A small image classifier, trained from scratch.
Model: 5.62M parameters, norm layernorm_no_bias, activation gelu_tanh, patch size [4, 4], layers 12, width 192.
Training: muon at rate 0.023, 5000 steps, batches of 64, held-out accuracy 42%.
Data: trained on photos of plants, animals and fungi (iNaturalist), 4.1 epochs.
Rows from block 5, named by matrix and row number. Each number is 128 + 32 x the weight over its row's rms, rounded and kept within 0 to 255. All counts start at 0. Numbers have three digits each.
# fc1: token-mixing MLP up (model.blocks.5.mixer.f.fc1.weight, 96x100), inputs 0-99
fc1.0:100094147137125111140148143156120175128156153160168162168144152152091088170130144167164140132091114146101158108181109136113156099073143150102128086089125101172135142071100137143116101164111063146170171103133126077098120144145183081114074077179086191116193172128165078134147124059115146122166086142082
fc1.1:103138136139108141115115106137141128088060135082121155067131105116105170123150146124167096130095087163183104133119127189105105169210086199156140133164130151146105116202173108147132157145166090150096183178118131118124094076097109077069131133107147089099150159132122149181069170140090174123106156120122
fc1.2:150075142117110127079167132156159196154139182207126142146126124149151122194164099111105199157173163133145081145173114106168122151078070056183163125184151122119140112132118068146120106134172129171145092128107144144094143138141127131116108128090118193115100120183171121138118092140188144172153113130121
fc1.3:163094087133105125122139099124148157125158128114133088056126113121088192151125147125124159124124184201196124134147129126144146140160122118118122151144116147134159177149109207118092067202127118184196134097069036131070145138134142116131166114103171142125149167172101154116122156082136145081116109094143
fc1.4:133129091190102120136127165123161139124129094167129125147162140151127099082103123126085112161103189150086102103105133172174089121106171170187120093091111118170162160175124208083090138127168141137105068127162132130153189125130141125136140132095152119156094062077109169118153111181089168178149141110047
fc1.5:094128131102156151115159124064057144130127153147117141110124125103114185201131137072095130125138133143087079087100083130143095171081079082178156140115143187139094120061082119175076123188154123086060095150156148109073187075172120096097135133130087146116120124132148113122136111134153117135090155099134
fc1.6:121139116161134127186111149155125096151037167068093115131119146129105093124141093137158148162106113145162102127104156116154097113145100183155160188150189136142144100158165126153130128215074171149136092106187187150130117167128119168125083115151123096064100104104075168108124063140145130165151083153133
fc1.7:154098179088128137097092133116178131086158118103168149147100104127107128208104160141144092123080232154187150194138138060103116129126147107188170132091098105185139160154113082108129173136128151142190115164110136099126133147107108115104117155133163105101097092119132090154150113123139116114217111144160
fc1.8:162122115157135070117110094137169148100143147092121134130121067142129189120127124081140136148128089108104202134109065119153118108064149063072141096143156144175174119162111099139055098202123107151075122153087140186144118111129132110120067081147167125140141125128107155120169167106196119116114146160071
fc1.9:138121171164178115152146184171120135175145157101198154145107133098178125113137152132172208116160172120122096179166120176119128148075098070124149116159097093136170062079149122095116172146165145062104118095168150168170150141109138135113154165111086175138102105185160103122112143173115132146155154130163
fc1.10:116162108130149119119115155134105121146098150102083178116077111154129118113128107144142106126160119104188154140164154104108117146104193220105181099130142160156121173179118054130102136091137138170179160144112126092152147159142205163116072089153173073143152118198107064150103142109143133088103167121084
fc1.11:154118075104134091143129108097097145106079149056114140107082104088127088127196142152123086090093111141091103179102103135127187118127127162100170150112054091125102109039119115101130104133122114118185145111162093130106148097115049148152091090131088102093143088103156105101106156110087116183118100108070
fc1.12:145132093163120147168152198134131180126094094108132140103123141101118102097145101119157144125114122061120127108162141150094098138127077000131128122168157134109107132078211115192157102097127080083085146130113126151136124088175122130164167112119104101158169089140115158106118105151105095134098132180148
fc1.13:167127115113196158130081148211139109125157128126147131171152147103143143096085192134112085063100084095117100083091173155157111116185135097150093100132120124095087165122146138156154241123121111173111104144137121177146138127187163109111096103099087093152120154140166095132116091154116139174090101143158
fc1.14:157099133120088161090093130158103111150134084133146127138150127109153128110124136111111140083131160086128090151080145063147116116187200198163108192147125116126167146214129180155105112061187145152191118104149150121115185126131155112207166082139172116134119167155141096089122094119089108138137148141107
fc1.15:073088064160125150134168143098105135087092171086127156084114116135095088121147105110131079123140113122181098156160069111131162165083104067120104143150149156118156141147115150140094130195184111102186058122095075119123046128138078125137109137168071118154145122139113121138140192139103110113094129145065
fc1.16:128154081118156166183107194142109050120144211110126129128120112094114100128126123126120131106117136075113104118077125152100155147097153128141149105094146091117153123118142201134151080158125107117191100119181124154225095124166114159119128194112074111117114108158114123119085176127190103117084177166160
fc1.17:106155133085114080162135084102122145091090123090127147169128170157106094142158121098113132131114171137110064048127174202130106090175172118162107119155072165093152150167176136144113175143129103134155118103154140134115138097132135094167089139095115141098215089137097074108135085070121092166145086077123
fc1.18:138126115173062186128138144159176107103103049145109137141090124118106137150156127131140141073124141140207137129180144124121147186154209143169143155061148113110213055201155129182112123123142130133157127093110105096150149135151156154117104145179111136116159077130150126140134099153129124132087153147077
fc1.19:139144087149098173120128112117115139093118116117099132129174147085132109151122111166121116119180097132089129105171113111076118141118113164138188072136131113064073115122061154135067165177165209094149098077115164192119110127123133143192106148101114099159090142199161054143129155115128161148159078129124
fc1.20:120120160104114129163139141145119104118153136170172141117115117109132123143126079140125115133104148146116099114155111043067195116199126067138177140069150141132102093139133151152193138152106091168142106145142180070131180120128121185108131169081107087142111079166116074195098188105171173102117096131098
fc1.21:163064127151078147121086118065075085092152147077148160119127053103103168072230162097131121092104117112105111117112112096071122149128134191118099168121174097115148148127115124083103168106121133139106127132119123123077132098167079148083121134172090122174147119124080134158087135121086126106100074105132
fc1.22:103138142163116101118120121153123140128111090119142122070131098167175129094128175106122121127105140154096192126137127139096139151192158165130087138174107072150161238109152121168147096147177148141127218132198111142105165117160120156093162118083189122131139083146085072135085095104135110167112122081119
fc1.23:092117129152103171131106155139134143129153160103168136138135080102107159144121099135132100115180178093177190133146123127183120172154079051094157137174141162153110037125151155086101139148114115159091096153130170173105093089111104153190116101110112091193100147142211155170164127136103146125085127136097
fc1.24:141133150118109133113124142157141171149130100139171120178159098180193137112100172153095177152146089161090162100134159116166080137115129102089132125150133183067158070152137175107111185124107138099125097122157164154150157136131166144173130197154142127199118132088170173156143160166126099127100158026149
fc1.25:104139118121123149100138129164110101149126076162161137152085102100143087143104128110119125062151117104099132117135100096137175077042124121144125081117128154176123102080099131155173057180132126154119125160175112129077090176133139091065133080154178139106135114131112098149163132056101028091102161117117
fc1.26:130115123120159172149148134144127106096107132105085156163098059141182097169137096110103086109132175146078119053064110066142116153068166143070131114112111184137127170096100124072137098123119075126134179140079105132120140121130122156058092086128126068130147148161171114161173158131132150139117067131080
fc1.27:097135146105102105095126135147113110137121104101114094158150078144116110119095138104195156134176099115155223132075126156145144082142083081094120073169161110160164137123138052083103105132151168133152112086158117126138143166112108050118134170173111156118131112147127132213145196172129131160069136116163
fc1.28:099091110121163163096123148130155148126176098123126104072141109072066117045137125116104113112156160078120109151159126078140111119083132118126104070114106062169110158162139053138172155096159141143100133144110095082135117106119165079148146124095169116159152116172120056120072069088112119145127090117061
fc1.29:094150119114087079162154129068090100085115193108112096067083168146152095151139127143170126116122051154093150144081150131115129110192074164134133162137148098124081135099122082097135070179120172128153014156137154139137131137127130125095118138132109097173159121111127108157116109106106068107171094116109
fc1.30:087187071111142122172136093109082092104066152140130097131076089169111086106134089095155079113147166092145093081125171129144133120122109134066157101136134113128057100126090084129195147143142098147104078098158150169163133091177131125156134156141174113170107155126214092124106134163114127145080177136120
fc1.31:141126132136156113140082094154119172125125179114182063140091167116140121080107099129143123136139138211107141094116140063117111111092118130106120113172080083149139136133175104099126115142139148131200152138175075125165108165187161121221138117124165109092139072193105169071115157107125138186140146093125
fc1.32:121169176140179170173114125179137152144172115135167110149116138150181140106162160079140130140178165078141139123142159183164149130131124105120141174114122127113111020106115154106093132119145133152110187146141168132110142123178153101086146183135078113112123070165157182174154192198123127131158166118166
fc1.33:180178140163088125107160145129206144132109107131116159112161183127138118125156206126129115219184077152086088143114123115150117134131131136101110141114163172141112063143131070118109157104073184096105102132079112203151103153128123149093185176124121144114164105105135142177119108088155126118192132149127
fc1.34:113120140127219195175158138055136169112148149155168137147148144129148111136166096134138129123143110104154135141131119200149108188093103093164124128159171190136129072096073119150137162121125085139159145108141151125088158110116133128141144127090156100049086141174094176129070098140133166084176151166080
fc1.35:119176089101105111138123142125132122083161121099077146119141158086107092133129128138142076108088185145142180111116112042128121110144203142151158147102144144132084112106154168161149157139163174075081107101159161109163208147105123130114110175080156116187146038183136152090110123141089159107106158122141
fc1.36:163110141155187107212144136140111127054066148140100131144131075131147102156126116078151134148101135067069115067110096179147101093101160079129078128142141131076065148067155103168128115129132138113097134113150103123133144154167191167076094095152105112127102149120136194148135154131115095152068112134107
fc1.37:163135125100096088093080088062146094134071134094142102088122137170118117151121079093151128129179080092169129104083093125076147129192130194154162074145122069131134134120146113141124155152154177145088097135120135116092151161145120205197110126094124102105116084116095167065114101132168170153101119087137
fc1.38:156135143158138093158140100125077144143147202118122137153165110078163106122105160116119134146133124124158199148155147150156130106114134126145119120158112152110137124144056114074134178131094114119126170105136082139172078119105086143081112138116145084116118047134091097191068101064075097091022120128120
fc1.39:212068096147092066137160117116137095126121088120142127107140176125051095141097099165143148095128128134140166171119093143109186110125122110093178109103144156095142097172155106107093132074120132125157134169154176120148107085015107139105082162149123142124136125122081128146108079110090131170144140104061
fc1.40:150176111189159141111135153147153148135174081127138180148154139105142132144158132113160195133162155147173101111141200092082109144190095091091132148084137161128156052104061089142161210160174136097154102169112141073146080129092085126128118103142088156130146125170100165139130098112114165133143139170137
fc1.41:133133113166160151195127079165098158121115116128077180132070116137066154122119091121164145118114159124120145115133104066110143110177099123141199115087156074095175086215143192102144148169068171162175159128079179139101117148142110111111170125129117172133130109148087144136175134085117135102109119096102
fc1.42:086100120071113085114109142118123087152148122115130099102102131128078133082141126146103136119150112099097155072157113138111172106165172200094182088110053112042145105139063112182127070117152172178098100101108108129121096144118088114155196078130156068149112125173129172145125107149099113095118118156136
fc1.43:124127086137195110156136133092124125152109142095099145131132130106109111140101113104117144161187122206133110104159132150119111156172140136143104153183092060130113175158184130101113103107119083146223120092165159092135120162105174143182143112118150057175164143150108188143104091036122180117143120134121
fc1.44:168115220140182137148109153169169152143118164182139082155098142160168128137094123146168185157131122142095115126134112118091113161131073146108140137165151088104106102108175123105119129151140085106154086116116123117111163149146097156156170205067067177148171141142162144196152086123117163108144092068171
fc1.45:072150161176132116155155136125128168159093110094100102101080133112129131136149143156114128162144136162152148143164137140104138114111122119066139103116128135118161122204180074126093145113189139106093138076119079137116126124156150018087123102136092050083113080127198151108127130093090082057148145100113
fc1.46:123081161143086168135135155101157104039102083115115121126162118091110132135165115168125101097109171137161127121122120172153140193104181108144142133119113083109110123069098130106116102112180172134169106073131125080186172130132105152112124210147119123145179118129176147111170096100087124197066140116064
fc1.47:146156173154149152152097146143143191087108127145094069110180201119075187111149095121155063120132107175135132075114170089128167091121087150125154171083087126097093174113157157134082094122128117138102150122107185112112110181128099195129119133158088110132148156134160077114100111158128189131135178147172
fc1.48:144147143105118085113126174090155162072117118068125097134124171085119085153132153125178104152125120204127084087113120109048143076137169150086072118116158145146164120112157190103133128124163110084167107083096134144098082111169065136171087137184123139167187112104144096096090124118120104133068126156108
fc1.49:111148151123141129084082120133098076182160126093160104085122120120114157097162079164116081101119045109104137136061144143164128136105062032095078147109126149077106086120095126147101089204092169107120164187126136081130163117116134151129164148143161119113120170148103151101106099115154160076130121127097
fc1.50:120114135100114077146088149124132138142154171135136117137139146141083135097105148196142076109067139118119133144102122125097089086159134171133109138126154099159101120135124127120074096078056081184185088129128147071080125132090181192129090124035131102162098158099100089131051124130119094170143101121089
fc1.51:132134139145126123199078119145080163198135147166149103185142167105114170170159157124162129148105079104113105087120143161169164096174127102119116119191129092181080053114139133115133126109133118125181165105138202143130106116158162073154119178134077092128162171124129103152079138193140157145150094123093
fc1.52:139166127106164064117145112148114136127127089068120137110160167150118119184163133141152143085127100042103111096162163074147139146146207113119086082155096101096130121117116128122054107151189080121146145163152145139111138119111203034133100102139147177122096163169130119116094110150114092146125134135188
fc1.53:095176139175174143088132118143149122190176133158145118078156130153157162110135194091152081157152106149137114065117179153132135124081074135123141133144124178143114122101103154077100158156199129090167194153132104130106115174159161148105137170127153078176176144095131142108138135132187136147152174156054
fc1.54:124117078152109108160105111127092142107109165143154089127122169145127127158066137070135113061090208113136161072170167090107154188150078177127110183148131140152126163179131142167153122114159127139150111083101139130138160121177107120065154148093138182084132139125099095133114169078160204164120091167119
fc1.55:091147153079135092092169100174127130091147152104103089136140129122169151093143126159089106118181132166108129129146121087096163116126151101197181117035105146122149149143108177089072110131133062120146080139137129148178027131118136110192115137182128133106129135109183098132102142116115159169071107141159
fc1.56:119153138120105140177140087128151121094137097114116097100105063098158152162139148109145138118098088147150113109167115121077149122105182178210140093144064095158176146168161159095131189157147198137138151118171114115118126182101132187157100127095161161109164162096158166135195121139122136094140048080137
fc1.57:185136135111201139146173161127169146152160145149142114172116200150086152104115161175174095125096072083113108147105149113104168101119155087143158139096171117147061129074123133095100172075128094135096118136208129111169133122188168149138117099142111188101168177115149094149116189133111141153111164111137
fc1.58:165140095131056136075108166122148107071137114064141188130085109185109095118142112116115157129125091123163120108141177111124133107114134099123100202124080096123150141099126048098108138173107117097129131097094102118086154130089108100152047103121150081133105081177093039130151163157135128161126144081124
fc1.59:115160141162090144131138177172119082054130106080167083126180151106083090160128087153188097098103106139146081136158104101147095131104123143142176134150165137164139107128126065162089152160127176121123115122151106147117120112062166128094159125135097178167090051136098074123166132128158159123064066123101
fc1.60:115159069093109093109100101108086048164079158093117142083110088133141183175096062080147097087158079107117072132146116107086130080129133108134105121120119101170142141111107160154108060104140146116136096135121093145148195154117174138176106070087055132142131151095097093109106127158164164137122117157136
fc1.61:124133133103120144130119135134133191115133115120090032118127136120141140042150126162087126180146142137132142117128155138136159103119128053170142166124152110150123122151127124127118082181143164138139114120150102154118114146128098108243137118139039089113142044124157096069116161192129086159157132081128
fc1.62:141126099117118069102087116080080153134137113127107081159145149123127170130140089133079099143107204145155138197119130124157169154187191222129153102148129190140199133216161105179075093096147176123159124125126146154129144134112123106138069175129122125138115108135145152112086092159136107136120131149112
fc1.63:135128137161111142127126163039162130097114110089131111102155140075144106118126087102174147164141136129045109114165127088077153128074178135091159140136135134138137111141128133131129153135216164108142135117092088131177102113073078176087132115138119120113106057089087081164117150114141152120106082141226
fc1.64:156161098126141160115168130121099155131126106070174111153124148133174062137136152123119102141118079117146102069195179122099147123167071009112133163123137098119197141122114148184082116131151172145148130094134140164152149056125071069110113153138103132093159113175109096110130089116168133147135131106144
fc1.65:094146096100105123148110137124135123194162100124164083117101170117123075072136134112073112118122124091134157197166167139134058102103137090143135169121133103174091159183142098148097131061163186175188155053164135199163094125146169111106129127144083125158120129135127156110110101129086139157113182145103
fc1.66:105138118122107176159088169242122117112132089127158169159186158123149123108139089141142166132150186165074109104154126198121126128173130111142117150187123141113122099094130144150113202129099137163089157132124154102157100129125148100090162111118114102104053166134092132125171085076146169091150192143154
fc1.67:142123131156130121112140138187123115133171086098113144227119094128135128113064148096142201111115129133112111166158101094094035105173114213099135123100128115123155136115114170164135048057110136149128107103138117121105125072191129136115120156112178129167181113080128129109169154151134120082097124121112
fc1.68:167163138149144142122123134159144151137106153140124118139140145124129156201117183130140173125151123108134033118172169118180157152148101132145202165158136169094091149136116117126103089090177094177120158146086129165187174092138135133161147154154080228149087134166140168117134133106152152143188169086147
fc1.69:140108143141151151144130114165080116113127131171097117143094111055147180102160160155101145086090151148141146113133113109080112142160146208146170153118103146176126115067177143112184145151117142133059141169141093119085129160096108125069076089127151089154147164054146053124162128160094166175145141104090
fc1.70:135101121201109164119164112129126117181186160217159150132118133131186141123147099142133095110160125155146141134128199142140104112121064043123098153135154156156134143083105134160097105160122146108094166114156139150132188150180170193214150137155100137120127159108080157080146170112155135087115142123144
fc1.71:131062150145102150124114114094167109174124123078099133098177144095101124095113159153156145153165136120103138168158149105117149128137104083124118171061114154142094136112109157094092128154119090086222119169109086082153145097088157150234103121137130078142129127133156119137190189119114174133059099101125
fc1.72:043070116141131098067091133181129126126107083101097145176138125081164143096180165113142096135106111175101165145140143092186139118139171052128050144099069133142129061138158083166132062072144141116087088088141138122097149145087106117147142170122107164150143147117174140140142119151126119153122102137146
fc1.73:081135089114076103147177141112168164095112113102158074147122130120140092157124149158118146115131134146173106064129110125131124153124123068088062056121173150167195103150126080114162157135045135107141126180097140136161148108146116150059171132136130118096117074134067133104098179160120112085153088082099
fc1.74:140099162154134098108100170095142108158132080129113134108103101157129166179148140120190158174144130123166167112162101154075116167143119185218177094094130153146069130126142129142156122190089108177137150087134112114097099151173151157128110088114096094180131090176070183144084126088147102096087084151139
fc1.75:114132117126175098118099116144140107166160152174219148117154110107119155133228127128107107120158115105134135185136134087128078128084077149138163144182079162178114182106101154080065089163150161146152161100190137120104149129144145192066132105175166135122174136114145104131116119128103127096093126142080
fc1.76:121152145117147099139096131122131106084089083136111131143136064123129156158092118142105128104110100078134140146171107110128097140132145186125127135084125107039115116134060180171199154086141084090118154171091103102138172137154138122130131114065154039153149057135155134193159114075102161167128124133173
fc1.77:091124148142104147154143140169137144151149131164127080130098096113168090214079118086111137197122164117133128146088083123164161178154124127161240146143079097153112103155148151191123085162112157105112134100125127081124109111092116168134148156104103099093058162113117079065113091107119107098098111117102
fc1.78:138138141090152119148099166156099092180116141137101104087071091131091135138102109119130152151151161096168176136088081115105144106119151156120112108129139114146086183158132145131092132108060106141091162116045137143083129120154062102036144091130216149136120138105112193120135156106113144200091090115093
fc1.79:110127161131161154131141167195117125132168113188168108133151167162146110116124138223107149099161151168215078087171166169126143151158084096148108190137160113099160054191119111130082087134114138155136151094125158081127131122118082080183136088133096131133081120120149153112175129125104152158127126127148
fc1.80:137106179134112117113152136157174134135136135098107125135127150142132142152113156110062121077118181196175178206072111107141133078140108066146156132150136146126159128075119127072132062062198153131161112133098108123172139115148058123111082148126127139133109079126130123055170079119139161090131078120131
fc1.81:114158118107137173089108107116158169060110111112137135171133083100167105141118163154111130097159119132141077112100112152116152123162113091148120132103144191163126120167099111142129148130155121129085102154207144192152130123166051100076110055123137146151158125066103180149134056140202135096130193115161
fc1.82:166126165124158130136184087158129131120157151174100132134094038127163074093101114033107135103192140132150199159101137161127121076145111109151160114099091133130139163089135101118185126134115128093120134100128062112119096085168121110056151126150166173113097140155060117115162103140131165097141095099102
fc1.83:111149119108141099144157160169126128124075182094107122175107149157104074150115110157101139140175093113101166146098081145109177135110102054104113106119163148101120054179131162125155156124144097198146130112145097106114143208135143076113173070113101139083112147041110118140117127117187091163097082134145
fc1.84:102141108097207162133165161138100103157157186202197133171101093124180123214090119126156195092136145131096088182111157145142157169196122159114177126119147137163122148093119129127127122098133150139163127099105101129101140124173120191132097120083107090140126137105149162075147110171136112119102149145069
fc1.85:088151102153055163078134127137081127095125105093125126083133113138099164199133183075116148093177095162148169124106115126126109125075178120142168120095155155175172114141147194151160092145174109138160121087104126132094113079076162154150158143162089144117162158171147072132158118138165161166063084137145
fc1.86:145116090104103107151161117099170187107118165101156076145171119146130104126146146152124128102125141122152112122110114116125104110154063172132138105091152190183156134140194122068105094101067126137112145153155079081091141135141143078148161185121124095101114118101026167122077111064073117091110135113182
fc1.87:148092097160104100092103136097155125127101152163075098079134108167133113121172105120113119091132072121083090113124142139177118106045140061188111166083139113064135088161153088158080094115138128115155103101129109135160128128177217127143143133129059154115149126144146199095150088149088118156142117152079
fc1.88:113122144128126125107119154119176116074128149144133106168148096064164165115140142148134120172176126116120203138082115152140087130187150177134158151076130122150158124129195155048120107114075103144181126105185122136140143104198127183130192059162148119128075115108155176165105117085134096131101110083140
fc1.89:128093168136129121146163146164129089111126170192172126150093077138140102151133131099116174084109139127189144167113107129153171123168113071128109104111128069203114086119095130079162165099120119074157165112124142165118087140133161150168171089127118129168093102080072104136099161140114081052112125092056
fc1.90:174143077153063077123095068095139118144110100108131217138087108097091095125127140155130112125136142086083144131155126098148111139129124133105097206100165120120128102121103071086161073104116122114148086129159156196150138126112127103120079144124161107151068090103053120151103093095121121089069095160180
fc1.91:117144083139156051102143137170123122159088036136142128153118181161143134162169103125137113147085134114117128101139116063133105144153131163133056166105143117149200143156186117112126110138098173068138134141126093126133126135106068113185142141111125046116161069117082126112116178161057134143138101109094
fc1.92:113110084133117114127127129113093116117122120190153102126123107114110185172117157106139154109121166167172073050118122105097092234170183052082082115129108149138083148043092110168085103138180105100088070164104134125138146107109127159123110117121163112092126164150179144120147098154127124139100130142125
fc1.93:112069116073091106127121113066097076135155127160138089164102155120134129154132092077131099087098177162111165156158119134102145045183157134136074113174076119121098127144104155164158119160084083185085115106159083103104141156163059160157147116111135081146148142095110101168106110140148146131180156109076
fc1.94:126111096101170112140137154122092114150088127163210114081083127133134135151084105133145152115104128131134134170123144087115172129144133246172099187100118156159178219195121176102179115169137162127173128169120096109142138139149119162145140129112101087149113113128092044137140124118160100131115106115096
fc1.95:099145111135118107086158148101132136127124140123152154147082066142156127149124106146138116128143123094140145151151130125127157159122050089183107155121103175179141146137097112118131154149101193083154068078100002168120128114139080107153155041157060165131128122137124086120144171153120110098083166111152