Weights of a small image classifier: 5.62M parameters, patch size [4, 4].
Rows from block 3 of a small image classifier, named by matrix and row number. Rows with one number belong to one neuron. Each number is 50 + 10 x the weight over its row's rms, rounded and kept within 0 to 99. All counts start at 0. After the name is the row's rms in percent of the matrix's.
After each neuron's rows are labels from the 100 images, of 14976, where the neuron reaches its highest value: "top examples" is what is common among them. Only what is clearly more common there than usual is listed. The data: photos of plants, animals and fungi (iNaturalist).
# fc1: MLP up (model.blocks.3.mlp.fc1.weight, 1152x192), inputs 128-191
# fc2: MLP down (model.blocks.3.mlp.fc2.weight, 192x1152, transposed), outputs 128-191

fc1.380 076:39 52 41 56 57 50 54 44 54 44 56 40 49 47 48 39 37 42 56 54 49 59 49 69 38 54 50 41 30 51 46 53 55 48 47 52 57 63 47 39 60 49 47 57 58 34 37 50 45 65 53 60 25 65 43 51 52 50 49 55 53 45 41 41
fc2.380 078:65 45 66 42 50 36 50 63 56 51 53 62 48 39 57 50 53 54 50 46 42 58 65 41 45 29 47 50 71 38 49 61 68 63 46 39 41 36 51 38 52 38 41 41 44 42 46 57 48 52 57 53 65 64 52 74 33 44 39 67 68 32 56 36
top examples: phylum Arthropoda; class Insecta

fc1.66 150:53 55 50 42 64 46 39 39 51 60 53 66 36 36 52 50 47 52 56 63 59 47 36 55 50 56 54 58 45 68 47 54 54 50 36 33 39 37 44 56 39 58 70 54 67 68 55 46 40 70 35 42 48 34 36 43 59 38 58 36 40 46 44 53
fc2.66 154:43 46 40 55 39 40 51 44 71 37 56 38 68 62 32 60 52 54 41 48 50 53 62 47 42 52 48 62 66 38 44 44 52 51 25 62 42 62 58 52 42 55 64 55 61 57 33 47 58 67 60 55 52 42 42 38 48 56 66 49 49 55 49 49
top examples: phylum Arthropoda; class Insecta; order Lepidoptera

fc1.516 104:51 43 40 57 55 47 60 53 51 46 50 43 44 36 63 50 50 42 40 63 45 59 55 33 51 44 43 61 56 56 45 39 63 64 38 43 48 70 40 40 42 38 68 51 35 41 51 48 68 42 46 52 57 51 65 53 53 63 76 52 63 35 52 46
fc2.516 101:38 42 69 52 34 41 37 68 46 26 54 53 47 59 52 40 55 59 51 54 52 26 52 47 34 50 68 52 75 47 62 37 45 61 58 55 56 53 54 46 48 54 38 45 56 64 63 50 48 65 57 35 41 53 46 55 49 51 54 50 57 38 61 45
top examples: class Aves

fc1.716 120:44 38 50 71 54 66 53 52 52 54 50 42 46 59 53 47 50 51 42 50 55 38 54 46 40 41 36 52 57 49 60 60 50 60 33 50 49 65 61 39 37 38 59 46 52 58 38 72 64 62 52 52 45 56 47 38 43 51 38 58 62 42 58 72
fc2.716 119:40 47 44 34 46 54 40 30 42 38 64 52 76 44 69 48 57 56 47 59 53 52 49 55 49 53 51 67 63 63 51 55 50 42 61 44 52 47 52 38 41 50 75 62 55 34 68 55 49 44 57 31 46 61 65 49 62 47 40 33 48 47 46 43
top examples: class Aves; order Passeriformes

fc1.198 094:39 73 54 42 69 39 46 47 30 47 62 36 40 43 57 55 65 33 41 44 47 58 36 46 49 65 61 47 56 59 54 55 64 41 52 38 35 65 49 55 40 32 39 56 22 42 50 57 54 63 30 49 68 58 51 47 37 57 42 57 53 49 54 39
fc2.198 096:59 63 52 37 51 59 54 64 59 40 53 36 59 37 55 33 48 55 47 65 36 46 53 62 32 32 54 45 50 40 38 61 47 43 55 55 49 30 46 40 64 63 50 43 53 54 46 49 48 43 47 47 59 40 54 56 49 49 57 33 52 51 44 54
top examples: phylum Arthropoda; class Insecta; order Lepidoptera; family: Nymphalidae

fc1.42 134:51 48 38 53 57 44 52 43 55 49 49 51 65 45 46 55 44 53 41 32 62 55 43 56 25 38 47 64 58 58 40 39 36 43 56 57 62 58 64 42 51 46 48 54 49 52 57 60 35 48 42 49 54 23 42 61 45 37 68 50 67 32 54 55
fc2.42 117:65 40 65 56 49 48 39 65 50 43 56 42 48 67 47 40 42 51 66 50 56 56 51 75 50 46 53 54 56 50 54 45 51 56 45 38 52 42 46 73 32 39 55 43 55 22 20 54 53 57 59 54 38 50 52 52 60 59 41 58 38 36 49 44
top examples: phylum Arthropoda; class Insecta; order Hymenoptera; family: Apidae

fc1.399 105:42 43 37 52 59 40 69 36 58 26 50 69 40 49 39 50 44 50 64 55 62 41 58 36 46 42 56 45 41 51 51 54 40 35 41 55 62 56 45 58 43 55 49 73 50 49 57 40 56 60 41 45 53 51 37 37 42 40 65 51 34 58 61 55
fc2.399 115:58 66 53 58 51 36 46 46 48 60 61 55 59 37 52 53 50 53 46 29 37 69 47 50 61 37 42 49 65 41 36 35 52 54 44 50 39 60 55 42 55 53 74 33 42 52 53 44 58 36 54 55 58 60 53 41 38 54 57 65 50 48 32 67
top examples: class Aves; phylum Chordata; order Passeriformes

fc1.529 064:52 48 60 37 55 65 62 29 55 39 48 46 68 48 39 43 46 54 65 63 43 39 48 53 58 37 55 35 57 63 39 56 58 52 48 33 49 43 41 34 37 44 49 31 54 53 42 50 58 52 58 50 50 51 50 70 63 37 51 63 40 60 39 52
fc2.529 068:47 56 64 40 49 51 49 52 59 56 60 50 49 47 44 36 67 38 48 44 62 64 52 43 53 54 51 55 46 43 51 34 56 56 41 27 68 55 69 64 62 55 34 45 58 61 48 47 65 56 32 45 48 61 49 38 38 53 48 54 31 49 70 40
top examples: class Aves; order Passeriformes

fc1.410 069:55 62 33 56 52 63 62 54 44 32 36 48 51 45 54 38 28 56 38 44 49 58 46 43 46 65 52 58 55 52 44 55 58 49 62 44 55 57 25 43 52 47 37 57 59 56 60 60 31 58 55 55 41 65 66 59 67 31 47 48 56 55 64 45
fc2.410 075:48 41 64 34 42 42 44 39 40 59 47 38 20 53 37 54 54 58 66 42 43 40 53 64 58 41 49 46 60 53 48 35 42 51 38 44 61 71 35 46 47 44 37 53 51 63 32 55 55 49 60 69 50 42 32 51 53 41 68 50 35 56 61 74
top examples: phylum Arthropoda; class Insecta; order Lepidoptera

fc1.214 091:52 44 60 55 35 52 49 43 45 50 45 61 62 45 67 73 54 51 59 55 57 62 48 51 53 57 52 56 59 46 53 40 63 47 72 57 57 47 29 38 54 51 49 50 47 49 48 48 52 38 69 58 56 47 56 53 51 40 53 51 32 55 68 46
fc2.214 089:67 49 40 33 58 56 26 37 58 48 45 39 34 62 59 53 50 67 60 52 47 49 41 56 47 44 60 47 46 71 46 60 29 45 57 44 59 48 53 36 55 44 59 52 52 59 37 59 58 53 42 66 37 45 51 38 45 57 29 42 65 52 46 37
top examples: phylum Arthropoda; class Insecta; order Lepidoptera